config.yaml
model: "masked image model"
horizontal_flip: true
encoder_mlp_ratio: 4
encoder_layer_scale_init: 1.0
encoder_layers: 8
beta1: 0.95
precondition_frequency: 32
max_precond_dim: 1024
steps: 9600
batch_size: 128
final_lr_fraction: 0.05
warmup_steps: 1920
adamw_weight_decay_other_params: 0.01
Rows from block 0 of the decoder, named by matrix and row number. Rows with one number belong to one attention dimension. Each number is 128 + 32 x the weight over its row's rms, rounded and kept within 0 to 255. All counts start at 0. Numbers have three digits each. After the name is the row's rms in percent of the matrix's.
# q: attention query, key and value (stacked) (decoder.0.attn.qkv.weight, 576x192, the q third), inputs 0-95
# k: attention query, key and value (stacked) (decoder.0.attn.qkv.weight, 576x192, the k third), inputs 0-95
q.39 219:146119135119127088121128114127150131133106115168150140110131141117137156136135116134138135125151147143128136144122137148157134138135120158128121142133149123125116111107125106133103113102113132125123100120111107131107108103105124114088076099108121114115089115098096098099117102092110134109
k.39 169:146141150131127140113138105089131137123131139127154145137174141112152132134125099097143121115155155127125137149124127145159125112121117162132112141126138131130133149129144133157134138121139140138144126125128125138122105123121151120112083127139143153137107132122107085095138120110117166133
q.40 071:164126174181230196125123181154109175153171136082112131091095121130168189101124104104162116141127132079120145128074109116113150146116138144147166082057097090144157187160080109115108187091132123112155114136113160112108101130153168132139145140133142130185137113058126080073083136106150144121
k.40 072:136120117125196113100149146195130189102128175115177116121110204069155188140109126159122180071105127136141114064094161162096106170175189124151138093131096121134139158119130114108124162141118089093105106165127097093120123105136133052134168092081125160143127067116093081124067153137135144151
q.41 070:165160165128095130112059155100081104100093092115116186157155117145143075129125108116163120134157086079132119124105102121128169119158159081134165096130141122171195162140146175144214192153125094172184099133095186148122091131137088075180122071155161176153184113123163139117110139144116153188
k.41 091:140119108110149155138171095124137149167148141179162153194164153126138142159142094108135108122143141154112147097145143150171152150179121139187147124131100119121090127114119107103134087099084101096121105099109075098124101090079076049093103070114055079083088112115119064053111076115114135130
q.42 062:179153181198084162097088117085177092162129173113116128150136138230140147093136057065126118119138142109147176166155076152144138175059170148151160077106144113155135149172205087120113093105144075160194095105098165085114102135065142091111110095091113111050158151084101109162102103115149122116
k.42 063:133094064091054082130108129155096120087102136142145136099098142080103105116120143123043155110125115095133107111156126165079086136133108105129115163130101121099103102115123211136155176151122120151162157121163138118101131161134179132131167119168165150161121105152156136184124177157131140152
q.43 073:155149188171166155151157161160122095150153159116139135139126108185149134135149131119184134138099118108144155181121162136150169143107171118141138076077127143184179199155086103109121139040118105100158132076086114124130089106104125150138072095126109114093108105072071096090105090124102153089
k.43 067:101116052076087105146160152152130153135148139122145108077119159082105169097118116135111192103105144085163075124087145166130104133071098206119110137131108126079108101069130154189134124124115108167140137118071127137117111120155105169132103168095125170162117064093120130096100173107143110160
q.44 069:176174148168173169147099142154052105094110162145110106108136120092140082086128141101104096170111115115068121082155135094068158134128201069157147109083132100174171203147121176098128161091141105122147093094051151120179103130108134152178144087166123109103146076109123108154108159140166134131
k.44 079:101126088124131159149141139125088187180189160156157169191111114101187151111186142132131147111130160159160141100117120152096130219181139130201153131140093132109126136109100122071136122127091102106130125119110102112112101126125133083091163094099064081106099072091141087113073137118099123124
q.45 191:109059051082120191208229224225211222205209191195167158170162163181155152130151135145148137138128133145136143130148135128138147146126159137158136138092066034039018028040041067079104119101131099123147116121122132116132114129130129117137132109143127135103127117134121124141131123123113124121
k.45 145:105175215175115093071042041024058043056070085109107114120092113109121120129128108118125113105130132122102146116123107156137144134126132126178116142143203242254254230215230172160156148133126114119122102095094094129112097114098120093128121095134123126134121111142120094118111115119125113138
q.46 115:144162185163149107107088083105107138122133124167124120125131138140184170127168137120125168150183173165148187153136143155145160113126155180144154083091162166172187167181163135114137125086112080113131086122072110107103092108105134135077075089116123127130127103079109116102101090083119162069
k.46 129:129123111102139148148149155125109168114141121103140107113103124070142142118099088032135115142145123090124061134098102096101113109053149160052115156116107099057074087098133136173103166116158122143150140154144178150131149179188167157136074181187168192163081116124148154124168146098161201169
q.47 063:144115110166158179109085077139141113159177126119136136181107108182113159132156160166190172206146135203130142160173120114091150158166184134157120122112148120142146148154116138098129104117112110122138096071070143116110070103109113128142114105100135052065077092095126113124100140105142145144
k.47 087:140137134167118136150141140171155095110166173116139154124066132138105082175122152168117182148126156084112100145177124101170140177182205099166145089103077149156133109113113175107140161153054100043123104098062091070128136143084104114140174129142118067129118101154115175141116173124103034112
q.48 069:141095118111066104121148150145161097118140152080048174106106059080139144118098144182048100147070087116171104124131091109115146115133126112122126134169125124134125094082153139103136088172159143131088148134090118130172131138162147156183132155158187096157158155150129166165134162166144105115
k.48 138:099126123145118055138166056103132145125120099134176074127149127138158164133126095118128132141154182163113081197113157166138137118112111199116113150092184128106115091106124137167083124105128134136131158102094081140105128141107166123113017117135163114137040114146097110141144125032128173102
q.49 095:082100140192173169193173176173128108114140124130084166081106111129093123083110140153096102126087082099146087109101134072114143126120124121140146123071061093135126127155164182151149149172171116131146153114133165118144159163153137153159168155167183147111146112119124166141126125167119119139
k.49 133:117148140127118116139123134103130109137170171124170128156190141144163181140206161123166150147137166153156179137181168115148161168129170151161160182136177164150128115115077118124104113111162064078092110083088125093090102103109107121098094092092126119120071076087075115068078100099086080113
q.50 061:116116128125061056136138129139153112095140100146145191103195141170163120134120070102066076120128084108164080142133122117118142135089197111066131125163107155155103086086188145146171104135112138157081145161134111180143119098123140157156147201168161180097121170110115186148093115147116105135
k.50 081:141121108078147172109114176132159068137149160088101087137056078140075080138132134098160095115107070113130138123165096104115107141101145044161151165152092148148126128149137099112204148158115096094082170135137128139127156162107138115151187117131125147169202117149137131127135125182152119146
q.51 168:121105114098102131116115170135131117097120130098092115103107099118109096119116115107105091102104071090124113092104099095096146123081130105116116141141108114139122120099139111141146143141153120140148142132144152164150142146147122165166174166162165147135159146128143164132128114175147117167
k.51 073:118101125112133123100126116110125104117141093089158094109126119132153121144080104145179123116132138133112083111092130203144120107156089140128132127124137129128168115112172097144159101065152142176191130153171142210124121162146184132150096110147198159172167185145120096151154156104169151070
q.52 090:092107140182171180157120153165156102128100126100065173125096085113130111112118122138086071091100119098120133084084121086111106114118122091105111086084059112149137144121138170128127137168141121137140135147129100162179136126140150164191184172154136101151164148145131172162112159192165095143
k.52 204:120130122102139170139117174117101114138168158111098144171117141127101100137166181114092157158096096081146169090165147073108146164108213071158139156175094156158127150121105142123183137170120102066080124114110174076152137112151081155153208119133099097132148084105129166101113110231107072133
q.53 076:165078090124091123143161154177187053087076049148052179087142143138130095154092093118074105061147104097099126163095137079147127115034103130115133233181110127142137133112174154142156130128137113175148160141157104188128098149086175145179121154160174163090145172075111124166136159151136088127
k.53 090:096107135107135120095134058141170097139083069147146070081100074127146156134120090106149080085168111156081110105097137188100106089139092141100106108073148108121119125129141110164126102135095117144167162142160108191153149115077161106101065132127191142159130135168111126130143149092173212118
q.54 196:118137175210225180175173161140125143111131121096092133100116154111097126115117114166129122124140117112124109136112127108119149116113123118136129060046058104137131150125122180146154160156165136144148143140147144137112139141146127156137140137120164169127146149137138166145143128138144118130
k.54 081:115134095114130096102151134120137133133127114086124163077080109124083146114036129132120128103137099101151056162069072188096049155150065109100180105118120135108144104108147111088147143125078113199162148126158143162091117115126197150166103161148171156185144157126118110187168152145166145105
q.55 077:190142135128108107122118164137172057120109110184072151095122096156166123090110097063104067070106134163060153118140145098140120119128155116117099143171110113167141095126187091134130137144102116126118137104183116181152150122106073111159144184167122117132164141153080138148114071154148085204
k.55 120:102169130125133097180160115138137158139160170150158133155160132111190156115159166146106130141122139178184160146180178214177161134169183181123162105092136125110096081067065159107070130147123077100066098107090077084121125119142121107106057121101117081137074070129100081100086141083103120136
q.56 066:159155118160122139133134159130154110084154129110077149039095102139084143122090111160108078129109097057148112154098135130123153130071105105142140148116084125182137149105159183134154155129163117165183146079132117162152123172098145159161165180087178176162143146107129170203124121157146123140
k.56 061:131123119082072161112120091105124162132132128155126139167151135116141172144207126112121156135185204146088158185147145095123154137106161145106176188102176134152090132098090148101118061205134081101083080087059128085160136117134131126099077089123133141159129060153124123115083119109152113149
q.57 067:110144136182163156147163185115127101075126122131088130113135126148125198065124134092109140101083093113154104137147108123120090202102121101128106153076099122173127148105150177119200171173170109136145169109074132140162150129137138151197181207138144145078156150107110185142117119161145082164
k.57 070:111115164091113101118124125154155094100123114103147087082128138130071118150113132148179150143137151215103136203117105151188123145142164202086159176117189145138138122124099141103155094134133097129122139129120112160110143118077128165136023108108131162138132070130090128152137093102107120091
q.58 065:119136133129094098141125117167176108177073116116083173088084107086120171107075107098089053144113138119154140073111079119112129120108136083121130040098116126136136099102146139097174118176120126139121130120168124117173162118128117173117146140157204105138170166149096189156084118190155107139
k.58 070:096158143110139125093124136146196124078131145085119108103099160191038131149067111115148156199160131141136125178126157100118080114105143103110163179106097128136053116152072145127146162112124100095146145090145184117125167184130124158138103124120132179075120104138096193165153101119123143098
q.59 094:139096110137131110150144131171134126085115112094090157067109128122115157137096122158108093118120127118132088137117128140114129125118119125118117180148105119152126111133129113129120157149162114138163132130165114121146144143129137144128132146132155124108125152135122127170108129124125131117
k.59 114:129103129106131129100132122122161144121098092101143111097104113129076124111091090115132091153165155156062094156080064162111093100125092102092123129094136099112092121161119094122156128116144131162183132153174104176123123125083197144130086141146174201148145183142130136194157143109146177113
q.60 071:132086096096058058112120169144189117120048137144151179091125129167165116114116078091096096092134125122128180185123125141142123088115068163115097194194156117150094122105160167135135126124101138150119141136137084175144167092087124103139143143124152156112165155117117158099121088157141130156
k.60 105:110117116110130168132113158119171102121130143128095096125104100149059055124133138113100099108108092096057133107123122085106100122113145019106113118090087132149128146119121150150161156177108129130155156167159183141167126125096135146156190101126116130144192137140174150131133160219164120167
q.61 078:211139134109071079091129106133149094137118140144149200119113088111178137164101102159122058148118130097132121137097092104075135169080113129119137128175144130146104099091152113150133084074082134145137137125123146151138109118103126124136134130141172139159141179120140149135135099149159136099
k.61 103:139147097088105204118118170112151153154172194092117173181174153137131096147178164107094165131090147109144145125170129082114128147120179082165145182159097130125094126101098135129165115191094087089104109097102149060124130095121118121132172106124131114170187123106162148092138115204111074143
q.62 078:100102111090077061073107076107152127125099179146126192104153135144190096128096101135152078145176172132127138166089133119111119156138120147124171134153156132180127129108177123111095116060065102115103092117102097132123085092074109146100087123139130111132139159117060142094122082129109116124
k.62 105:089148140163126077127164091110092112092067088110126103062124080126115160090074108135120099131137118123093066129064119164137096107096082124081141084041140125093105102129139175166085163146146130160172149145140129155145142154147199164136031150157189152147088157163104127178137176082168167136
q.63 065:130109101157112074137147164163192081063109106120140100069100149159091120127109129096094082108111072138195124138105103074127127137126124102135162147148088113171111103077143094124155169129150098170122164174191156181118140112139153172142166181175185147122124172111153185162146133181100118127
k.63 073:065139154127119098203172095113086128159103136176163143141123130098148154131169139080110145126104166167118154181150159164138154112136153174115135134077157126129095089081111137110123113149186081092108162125065097141156151158123126145107051106082152098123092088143054082091117113081147161136
q.64 100:000000068099091089094078075077083116109152107145170130138155163147161160148133130167157143161173146170171129177126156162161153126159154167141158153101071108133169174172158127145115117103129130140130123124132105125106108133103136103124123132120131128112131101137111104130136135121120125120
k.64 126:000000046111121126124121076118115111137131137105149123131142140138154129131164160135141141137148160148144150151175148161152134149148159159147158185082067087129156164157173154146139125138139125123138134113121115139127112112112133130124112119120131129118108119114112131119132130116132145125
q.65 068:132162146134125147143150064076119138213180089140148149142131111198124143127144106100120105193150161098149103119110125098149144148170110182142155134150146134133157114182163122107122095129101129141133125097145072145129095136098133110101084141123085103091115090158125080131131147100090122118
k.65 055:110117139130094101127174115142179081199161125105174128099173135138171082092105186113132154098129127149117130148189148141140135140113153122167129125128105110091140160103172165178151108113122160106110146117120075169120106080121176143176130117165164174128098117110114102129153130130117167155
q.66 078:130121148134110082107097079073075074134120094119136127108125143149133104129102102147133114178146085125144098150086093110130149116128110112131145195151136147165170186170140153096117100128153111136124149141154097126092092112083144132123133128116143158110126116137116093159133147155122155110
k.66 101:100094110110103121101125068100107107099113120083123137114096101114114089107106138100105111117117122093128109102135089131122119111107133102129136188156145138137176168156177152129141148140149141134149125129135132136134127129138150141149127114127145145111135142135130123135136126116134162128
q.67 170:159146151169156188164127165141105129167139168120097169184114118152124127132165184164125135177122101124175125099140142109135166171160158092185147196166100138146145154147109167141131114145107108085075112131113139059122123120136101121140228137101104081116144093125155139144107156177112087121
k.67 075:161114099120140144153137117130123092094109117107118085100085116104142106062088134072120109090099090119109101063136099166102083110110123082102106157153106080095148153124147150144129146150190140160170146160151142185154115177196150158182135143183175181135140124156142110175158157116172173142
q.68 082:255255224124073095112144116133142166163138123162152125129146147141139129133126103156139100149159100132149101154113113118133148107138123140130102066194171175166120109080098104110088100097121137133126118125122090141095073123102143106127138123134125133107150092145139101135134148135148138097
k.68 090:255255198133094121143157118157173126136132137123128119120126112124124111094135152086098130109121106099119127095151117126100114122097158127114117051202206164110116100087119113109114121110124112132132146125117119151136119103120146142142119136125126145117131108131112120123129127101151145136
q.69 093:042135146156112111088088084106097143173153123124147120145140154175156151143141135144156126175151173162163142150125140140154145132158151144139148000080126155159149145147117120115091093115114119124116120111148086123117114101109134113111121140144103106120122091144126094128128138133114123115
k.69 115:016119160178144132139117085124130117132128144125140124121101123135145131113136165120120145115123143140144131121156134134132122123120141133145130000041079117128159154122156154131113128133132134111120125125116104126131105116138136134130119116113119130121106108120128117137138122112136134134
q.70 100:177137137160122152153138079118089134119121096107144070096128126126161159136081110113171089140164138145122144134118159159158131086119124170090145182134141106111147140150155136140089132111110102183135164118109072194134085131135162155112018160141154141132114081164109088099139145092135165131
k.70 048:154094138177172161159172113166171123142150149097209121126126147115113100144140190117151151106184145171168144105212117182154119149155161129131142227170095122104195128118170175111136120155182128129139128089134119178087105121180129149143106109130107147070113061100112111122140091099127147105
q.71 067:163152152152114133112104093060101158173106134122136077136140189226183132142159079134133154132173149152113133163123072152144136117123133202123127141167130102158123162167093100120094075062126129103075180085125101138134140133114121136111125121136141151092108109148098085116118108122149126085
k.71 045:114104115153077146161177017125158085113112143092142124147165116128123068095143195068156137121125153148149141114214121187148103152111198155154167160177148101076160154126164164126118080087124127092154077144118065163131089134118113176142099101120147131094106112116105126159134125049146209107
q.72 089:174138136150147137144116107104097122142133091136121130124113134170143164129112116150156102158156118138162135136129139141167169128134125143120107192150124145153157152153129128110108088126117111135126134127135086140110120104084138127118113127121108111110130089148123118133127140153143120114
k.72 119:137116129147119124138150103138145120123143134149153118140140153139141141125154160123144146122156155159156138143177147152146136149138164156137150181161142142123155139130143133129130112120141115127136118136132113148131116112119120125133100121121135121111112112107121104117118137090119150125
q.73 070:083058103166166144147120108103118131137134076110141105115149149137181125151150120166144117141158126158161126175135135134154160085150128151157114255174094123137155197146142100157123084102112142116104117137173077120092114085099113104106120134134148135117121105149144084126120178125104129093
k.73 072:000000073141123150141129094121130082085113132091147124141113135134118094103153166086137118107147113148135144100162120152113155129126170122124141255147098085108175151149164154151164128128162117126144119107124132137121124136153146112153125125147135136116121108127136133121134106105142158133
q.74 083:248115060062062085087103101102104144120163108092102104129100144168144144140129100125143115137153131130145124139131133108145146124116118142125121255255184155140148116129126109117072103123131127129120137111147088130114140139131149114122114126134103136109149099131135112150136139116126130117
k.74 123:225073012000014065087105102129146102137116129109126118111113102138127109113128139096115123102120118121126129112139109113119119132107137108122120255255209162116128115111121133114126122131121137122137145143143132139134121137132137143144138137143131135129135132136128134132138127131165137137
q.75 075:178180151120109129125154122129140172156174129113153124143138118168154132134106111136142072153134119114152104121098132109154159121115093138140130000104109124108105082102070068103057090125095124122130122119151091117124121130112142107144124138147091092128124114142123087121155155121124123122
k.75 106:162176154124117142150194140165186147164148165144160138126144139155137124111132150118137137141138122147143132128164119143134131151111134128148133000072082078058082085072109113121120120130139127117149120151141125136142110129129154129149123120119133138101142116110116123134142133130171137127
q.76 073:149255197156084075057042044087107096129171083114145098128141133160162114145125120150140100144145138142149107160137153124142139125138150163139152000113161197197199173173161109136086077095108129152090128122153077133105099117103159092122116134154145133091130093131132094145121148117125135107
k.76 077:130239232185126128099090078108113077120120116081150130110116109109134109127124161118116127111128148118118159129156132134125141139156144129146160000084164192201247204184157157150143148159136148123150126124135132151141120129144154143141128119141159141135108125134126115114128133126141163121
q.77 066:194155144156143146157124072122132119126152051075162100100117134161102114146112077140115092164147126112124117163117162163152137090125115175090107203146124140126149156153119130141115109110137137134150123153146072129119077122085147113154089149084138160093099143133090090122116165085146116087
k.77 048:146103134151153181205153112109167110129147150111136117112114160106162135083115180122131142054115176141123143091167110182077165167115164084109144201156081096105181178147146163166192150137126109138154131124135074132115091160203197130162108077132158138076083090087108085105078110080120150109
q.78 055:193172138180116127132131104141101104108160149143180070135150153158151165121121124158165116180123076186159081185121188162148132124129104180133110172165136142149158160100118153144079075073104115128114125113165083169090114101103115091124118103128111116072116101139134103136174151139104127102
k.78 048:151125136135100180131145090112168143137142129084137124156122120111134094106145179110125158121138156123100153123188092149112132138142176105098127153170124088097183132114148148135147132133147119120138106116149160130110090124148156130168126134143147146097098095134135109159158102102128175108
q.79 076:255224151102071099139134165158169160187200151162172122161159181196151127150104118132147142139138125147175133186132135156113121138117114146117152000134135111107112104075038086111084085091112093117126155126143090131103102126094117115108127117124116134114138128137108095139134148133126105102
k.79 086:255218140125127161179192139188189185178170181132163134169116147135154099119153171120132110121114154125154150137160110128137129154111145125129150000124134090054042053062082091090089106131132111129133137089153118138118107118131129171141120117152140150122111106136123104130132100111139142111
q.80 074:088099074064102129076086125124187149152152192140178128150118104152178115175134077107170111133141159117134148151130099135135130116141132167157121153195110128121136137085160084096113100125090135082072117132129144154146156083105134101149099105136116165144127115088120139113128063159155178122
k.80 091:113117157146171157128114151115110159163141129174169110137172130148188148158157119139172134129130164138123126141121164129144108147146139173181127180115112096117125139151144123159091147100138136122121146131135102131121115121144116072131106143141108122139100143110124102120112109062126106141
q.81 080:094067049040074089100114150140145124107091135167159185079137107112127151158130111121121138127109156097107119102131153060141122117110098146094145229176151137114101151121192100105149098135172077139187127090098095167149157135108130162080096087134099141088141104090119124156119105120132135154
k.81 129:154121086080090122105131112085108101130150110150139127104152172134172163140116117134186160098138119111145126145108117126145132155097154167141105192176187120112132113134151085148077118134145150136134120127123102104102133119158167096140128110161126132089103154082136064068140136103148111108
q.82 063:168134134161152131123132175154121167101115135124142137128118098169071184104178075149147120156076164103135105072130081089068119101112138127143086173173128133123093166162155156145145180113190130131140135120050147098096159155144137098123123083156146148126090129152162092088119109118169115121
k.82 074:127141124150146123144158160171143148171183164171170158135194144170190120175175151165139152147141149135134160170147151167157199200179175214138163124139134108115133099092160099132055116151110129111053142129099121115100132070088162090116137088091096079124116122067138095122111096097095131113
q.83 148:094143161178177100147151108112127127131149111188167139116165148146157183151115105130125128141144168145129119161131112140123135121121121170128109063071113113099103138125154122133099113100113110146103134129134082114110126120100150098090033081112122131111093133127125096137118120057109158127
k.83 085:102114128108073100106109139149180139132136102177154077143145169125186095138154146119134119174183172114068149135121116106107144093110143147138105142132135106122104114137174107138125094091149146139118152141149113135146110106046092132080099083073113114131108117099156115144150085103140110127
q.84 052:091110137173126183124151180134123172131202131128184138119171042158133156082164128109126107117068122079137089103157139133124112167116123121115132123095137098093120139132179091129134121114046108098105110120111113163109135097156161093064097140135101108139135082187098117116104135126105126137
k.84 078:078119163125156137138115148080169146143138165132085109115100065127073036087119111137105082140075151096072106098107105118124094070115150124125077105051073064108081128129194150166114175162136136127118154170129133150178115149151140150185122159101150145154126155166145146151185135146187142128
q.85 090:139145151161175164113153130140108143143151122111121159102134094146108159121106130114112126094143112082136124118109135104130145164159129074143115142122114136142153169138154115114176141136122097117156142129129159135116131122127146126122110154143123127103143109157150116114120122154147111166
k.85 118:139132100111115155141137141130107145148152158120133120138118116133135130115119144097145118154095117081146113087155125129111135144113156120121134158137122138118124126123117112140121134150156146136131165132100150113133161163163127171157141150126170132130128114121128160116152130128143136139
q.86 118:119138102092124144110091139159131138123184188093131174103137105149138093165127128132153114140131138111140113103109153130118128113136165100128157122159151140133131136132133127135121131130127139083131154113129158096107121151133158115156139095176148138134124140123149127140113130160125136111
k.86 104:117135143169152142160137185143149155149146142160131100143119105163110134104160149148138108158144152107116126159170150136139104104153145160138130074064073106122116136103108153111130145109155116142123136147118102135149122154123072151129129115082125157104125131156137149163126123050114116143
q.87 194:126118097096116121116124148111120115092125120126089131117080110130081079104109126116106128104099081095128101079123092084090102102129114076131101134162115133123113124118112133092146127155139141102136129132134158138141149130150116130153174142156129125123154140142156150140155121164161116135
k.87 128:133129139164151132160122191143134091154173153123118095125107094141077107115121166125095129154127117116128116096155099135130143097130146088135102127097082133120124104113133139121132116128133134108086135144132102152119146103145114138136155124103128118126171093125122155143137134134139116121
q.88 081:150138101165173134126145113114105135137107109121100176160132104125111101126160099122128074081096126110139140114145126075103121142120112058157147101101112121114101151150118149113109109133146129094119141130110178094127157126137105104124156084126088095135109138151196158148128108147150114142
k.88 088:093122138145164180137128140118104107133156136133133100113134111138160112149132138119158098126077098062157134094145140156121139121114143108163138146114090074098111107087173120144095124145156107152116151118135132162128107091120128144114122132147128090139113123104108096112136140139121132145
q.89 082:131072070064124115120117161154161113119114096116134094124117103147119133137127085136118147096113141130090136114140115148087130072105158109098058216192131134112108136114169091133126156191105126122126158138134098139121141089088136071114116129172135114132132135133149142137121131159150116167
k.89 108:150120090103104142119113165119135139118141116135084085138108075118083101094105086065129088136119111073061107060119095096095117135125127074098114097130145122107092112140123103128133142124155159141150165164139138149182174147178135182148158161150144173131174129136158172166167137163156178172
q.90 089:135112105126111134105135171114151126117108135121147108088116102131132116146122129107144097130122084116135117103107079123142130147119151072123099169159126125138119173143134135148162136148097133106145123142149139114148175130146145127152132149158144131146138158136140125156118169182148120140
k.90 110:126146136171154120145129140153145125146154139192125139133149152164171134162148139151142143114132156173116184148136162142164112166172162186167129162127103093134132123127145105114108118089143121106089105099108092094105108106094099079103129084084098102098095092081132101141098090094106094127
q.91 100:103123119125124149118108164134131099114121144114127134081099104132101107111101120117114117119120121095129096108128108101127120094119143100076107146130119131107132131140158127132127116148132133144117147123128097162113107138145131127105110115121103146133131116116121115113136126152118116135
k.91 116:166142093082083105125120129130129141139153133102088131142119095129087108100123143088142139157124097104135097099146112101103126125095160112100125157169156142120103138111125140110108145151150151091147150142122139125143179127177142152154143134112144127114166112097150169151147142148160133118
q.92 104:122091095076080101119125123123136131123132141153124140116149136192125108116146122119145139118136136134125142083129131077120112147132112122159109188162142129110091151101161129131138110144141129120139156133151151129152164135119143089107142110151113145088102164130139101121120126142140118148
k.92 114:165128152139123124132104163167168123162160150120153100144131115172121077116152135148122137156104119122111150121115125119123121143127153159127107117130118109128125138128138139079133150150126107125128143162130107168161128125101113151155154131086119124139162131140127139154114129144129140117
q.93 116:221154149095101108084105103102163150093104089140129124139145128109085087145118093105132125144179169110103117093116101127164128116129138162083085152202151138140134117119176076124163116074101135143123139137078088169150120131115123148129065115140112118122112164137124107077135106132146147122
k.93 097:116168149131188147141139055105130167147150149166150120083099102147161108118125119095114099077151146151167119144102084108110093118160124128097091071070075093116129137126139126143074151136107158110120128164100101135110169156112156084108103138094142142142109140129150134114151133060175176100
q.94 107:105136153178205182155129123114158145136147135121129117162102104194124162124145142126142118173117151110133089124108110128137119105112114135146087078076088121132133136133182118138076106124155130160074129154091107133126128140102139098100079139106123105090137126119163119098150126116118122155
k.94 098:089135127094122101125162125107113098135163147146116115117147138143098098121120134124126123158129092102120095127151120121150131155119165108148134136119112091105102125141153136162112183143155150102142121111129104107115140122131164115120110139154153120127111123105132102143166159120126105120
q.95 076:124126158209165113119157178156136139109129143156155129115183184133130166119141106139110150130100118107146107123111119121144140120134145151153118121105112119119115159156151169154101114154137154134101149135134155133139148157111150104108124128126125115105105145114148134141131123140141127149
k.95 096:129129128107137142160109140143114160150159137135144126145152124138177148135163168128175136150164158121146113163139154144148133139142158133183160188132141111120121129113142115134124141111116123108101105104103093078095131158128123137140131132131119111105087089114131109115130131106105103117
q.96 076:076073087094100102129162156146161144194122154106146125140108129124096126111090103173137115094105096075069101151119107098167074187107071096141120134096066085077067083059129116135110131127119190144144168107147146173147129143146135141149140138139149156139167156127150119142169100101167121130
k.96 074:134066099089126163155112190173155124139128168155147111116076164114161090131152141166132145105115092089100123136146128126120181140154163136116168141131085057091135079092121140166136166170092102134153121186160093204126132082161131137127178144124106121098197124146149165102130151155136119167
q.97 164:167196190173160110068061041051083095066106086099146115121137140113163147145131120135141140112168171148131157166129133181157149122132129152121128103120171202198215196176170130143096111096102126125133107083117083144105101101102125113086055118117123117134105130123090086117106089082119123123
k.97 134:104182250232172135107079054037066094079087084110119104145137147100151143098149073151143118086085103113090109128122141130153154094111115163135113037058148161192228228182170147173149146164157154169147130092132092132139098115135110103105085122111142126105098155150110102130124121092098130116
q.98 101:055056069098152166172204171202207238226200183150190128154166168143154169152150113147142102169145158149140135153138155185147141131142147149127129102068051056046007044032080060083076114097121123154103127123117097147123099131122134093109102110117121130119111126151124115124139122121108118124
k.98 133:101100105137166224188218206208208238202173170158150142172169161133133137132166140135125152130110147120109135123117128110113118137155156126141123066047023004027010039049083070090115084103115117124114135136140125113151125135123118122112138113141129109147141135120123120110108131147123110126
q.99 187:057055077105146187163178176159134150147153149121078113133098094109084097093108140119116098131090110092105088094143115104103095109141140062124114146087045081093082102106112137110149152158131147129134137155149165138161133168167136141177182179164150138163159136138184160168176145158167126153
k.99 119:096147125176230216158152126117142162178176161160140144171155132140205152144183108124162134123099176162170139097163148174171161125134167172185151109082099055075098102090110107108087104131118142114143098062141091104083096111145116078109117145147111100150100105129114083110114100090105120122
q.100 083:142133171171156097081067036086106070084104098113137051070105103163124109091112082117116121123102078108118118125115083089121098137117138122120073114129141206191189188172186161122125148122186164131112147147112129182134151118106155120126126138131100166127155140131124129149138117119119117159
k.100 098:142165149130107099108060135109101084065080134091068100110078140074123052137135152133109133107132097073080133128138116124073154097090149095101141123159193204182214204181163202151177173134125109130119131150120132151119175152156143151143178133143136147178144102115153176164089134198153095142
q.101 100:142169216191193121065116022108122122060145110115164119103148136107138134150123122118159122127149142127119128180114149162132179125108103198107136041057120160172160150155139096137133122095092124146144136089092088160096086138117135148058056109116118154111133125117108118086144106076089170137
k.101 082:159187248210182109163082128098094139089113151103167106126102163082138121134145110086106144137133136105080097146117094123100141137082112156105159127085123152141166199191202200148190148093169142170133106174144157151158167121125156170100082124108155162168096098107102140136174115109126171139
q.102 127:188167174159141088105096100142112092118129143118167113126153159120172173175161144141184123139148134143115150162130149143139170148144116182137192093144155176147148159149159118104137103102108102145108172099126129139143124107095101118110085120127098162120097094121123072132133092065130155120
k.102 104:163161155125145105127094083075118127075093132154156100068125149106141121081138076094150108057112107147127128119096116180109126067092077113125107111093173096125160143103163125176120122120144177200149117147164094191103164140155152147079098140138163183161098150159128137106134102066132147171
q.103 137:161178146143169149143130135128132143104147121109114090159101107137079072082139113125095114114084061130120078092133115106110100120138142060133119052097087128132121139135096152130162152136137146087145134118131164116169169146150107148170175150174143149123154113150158146173136144141133108161
k.103 124:184118091060033051106088110114106105118120127143142144096143152153130151116141119141123187141153111119104115162138151130157162162175120161119172200200225210159173112144114153078119120133123112117104124136061120107119137139131117129131128160085099129117116096112101150127111136070138124098
q.104 080:198208223188141121112129057109126097066113166125140100103130120102159132140138078073096123134177115132136134115138144125146170110127117127089110068119154216179175186147184124147133113116131121111081152096089072153142127117139175102088044135119134125097092117092120094071105074123133160080
k.104 099:166222255229168155111062057051141131089139101100109120140161132143091112093175111101108153144128171112112114167161092143144084111136176156151107068080164168238200211192200169138179143134123139108098128079117122076137144137099115150076132142133109131134123120134120102124117102094085092106
q.105 123:200137091061090086036081091067102096148136092074086116148111084110116095087135116110095115120074107104104098103132096123088109125128147073117105154203178171167140133129084129101099160151148154114108136141127130101165145145193142128144208141153147118137165124154141153183145165163146115166
k.105 095:199114108065037048070036110084109088101061121128119127092126141124123121150154128183129135070131104104071131120123136197121146134090134119168109185227241204189209174135151106125123111150090097135140130127131092147080112081113121107109155105089088118089098138117091101131057109173154108129
q.106 063:204195136073158109127077127162098127118121103158109077119156090095172108067161111100137092066076127103110199138153190125080117124151087150139176098120108138119104154126108114153086114048145101161113116137088112158121127152155078134131097108186181159167110075161125087118141084089097133159
k.106 082:201146186123102095115122074070111141109089139169220142098132172112158097140169090141152138073165123160120123160115081106167138109129070116130135201157226161190190151147131111094177086122144167131188082124149124173122117099114142148079115083080135119083105136129105132119137102096125130124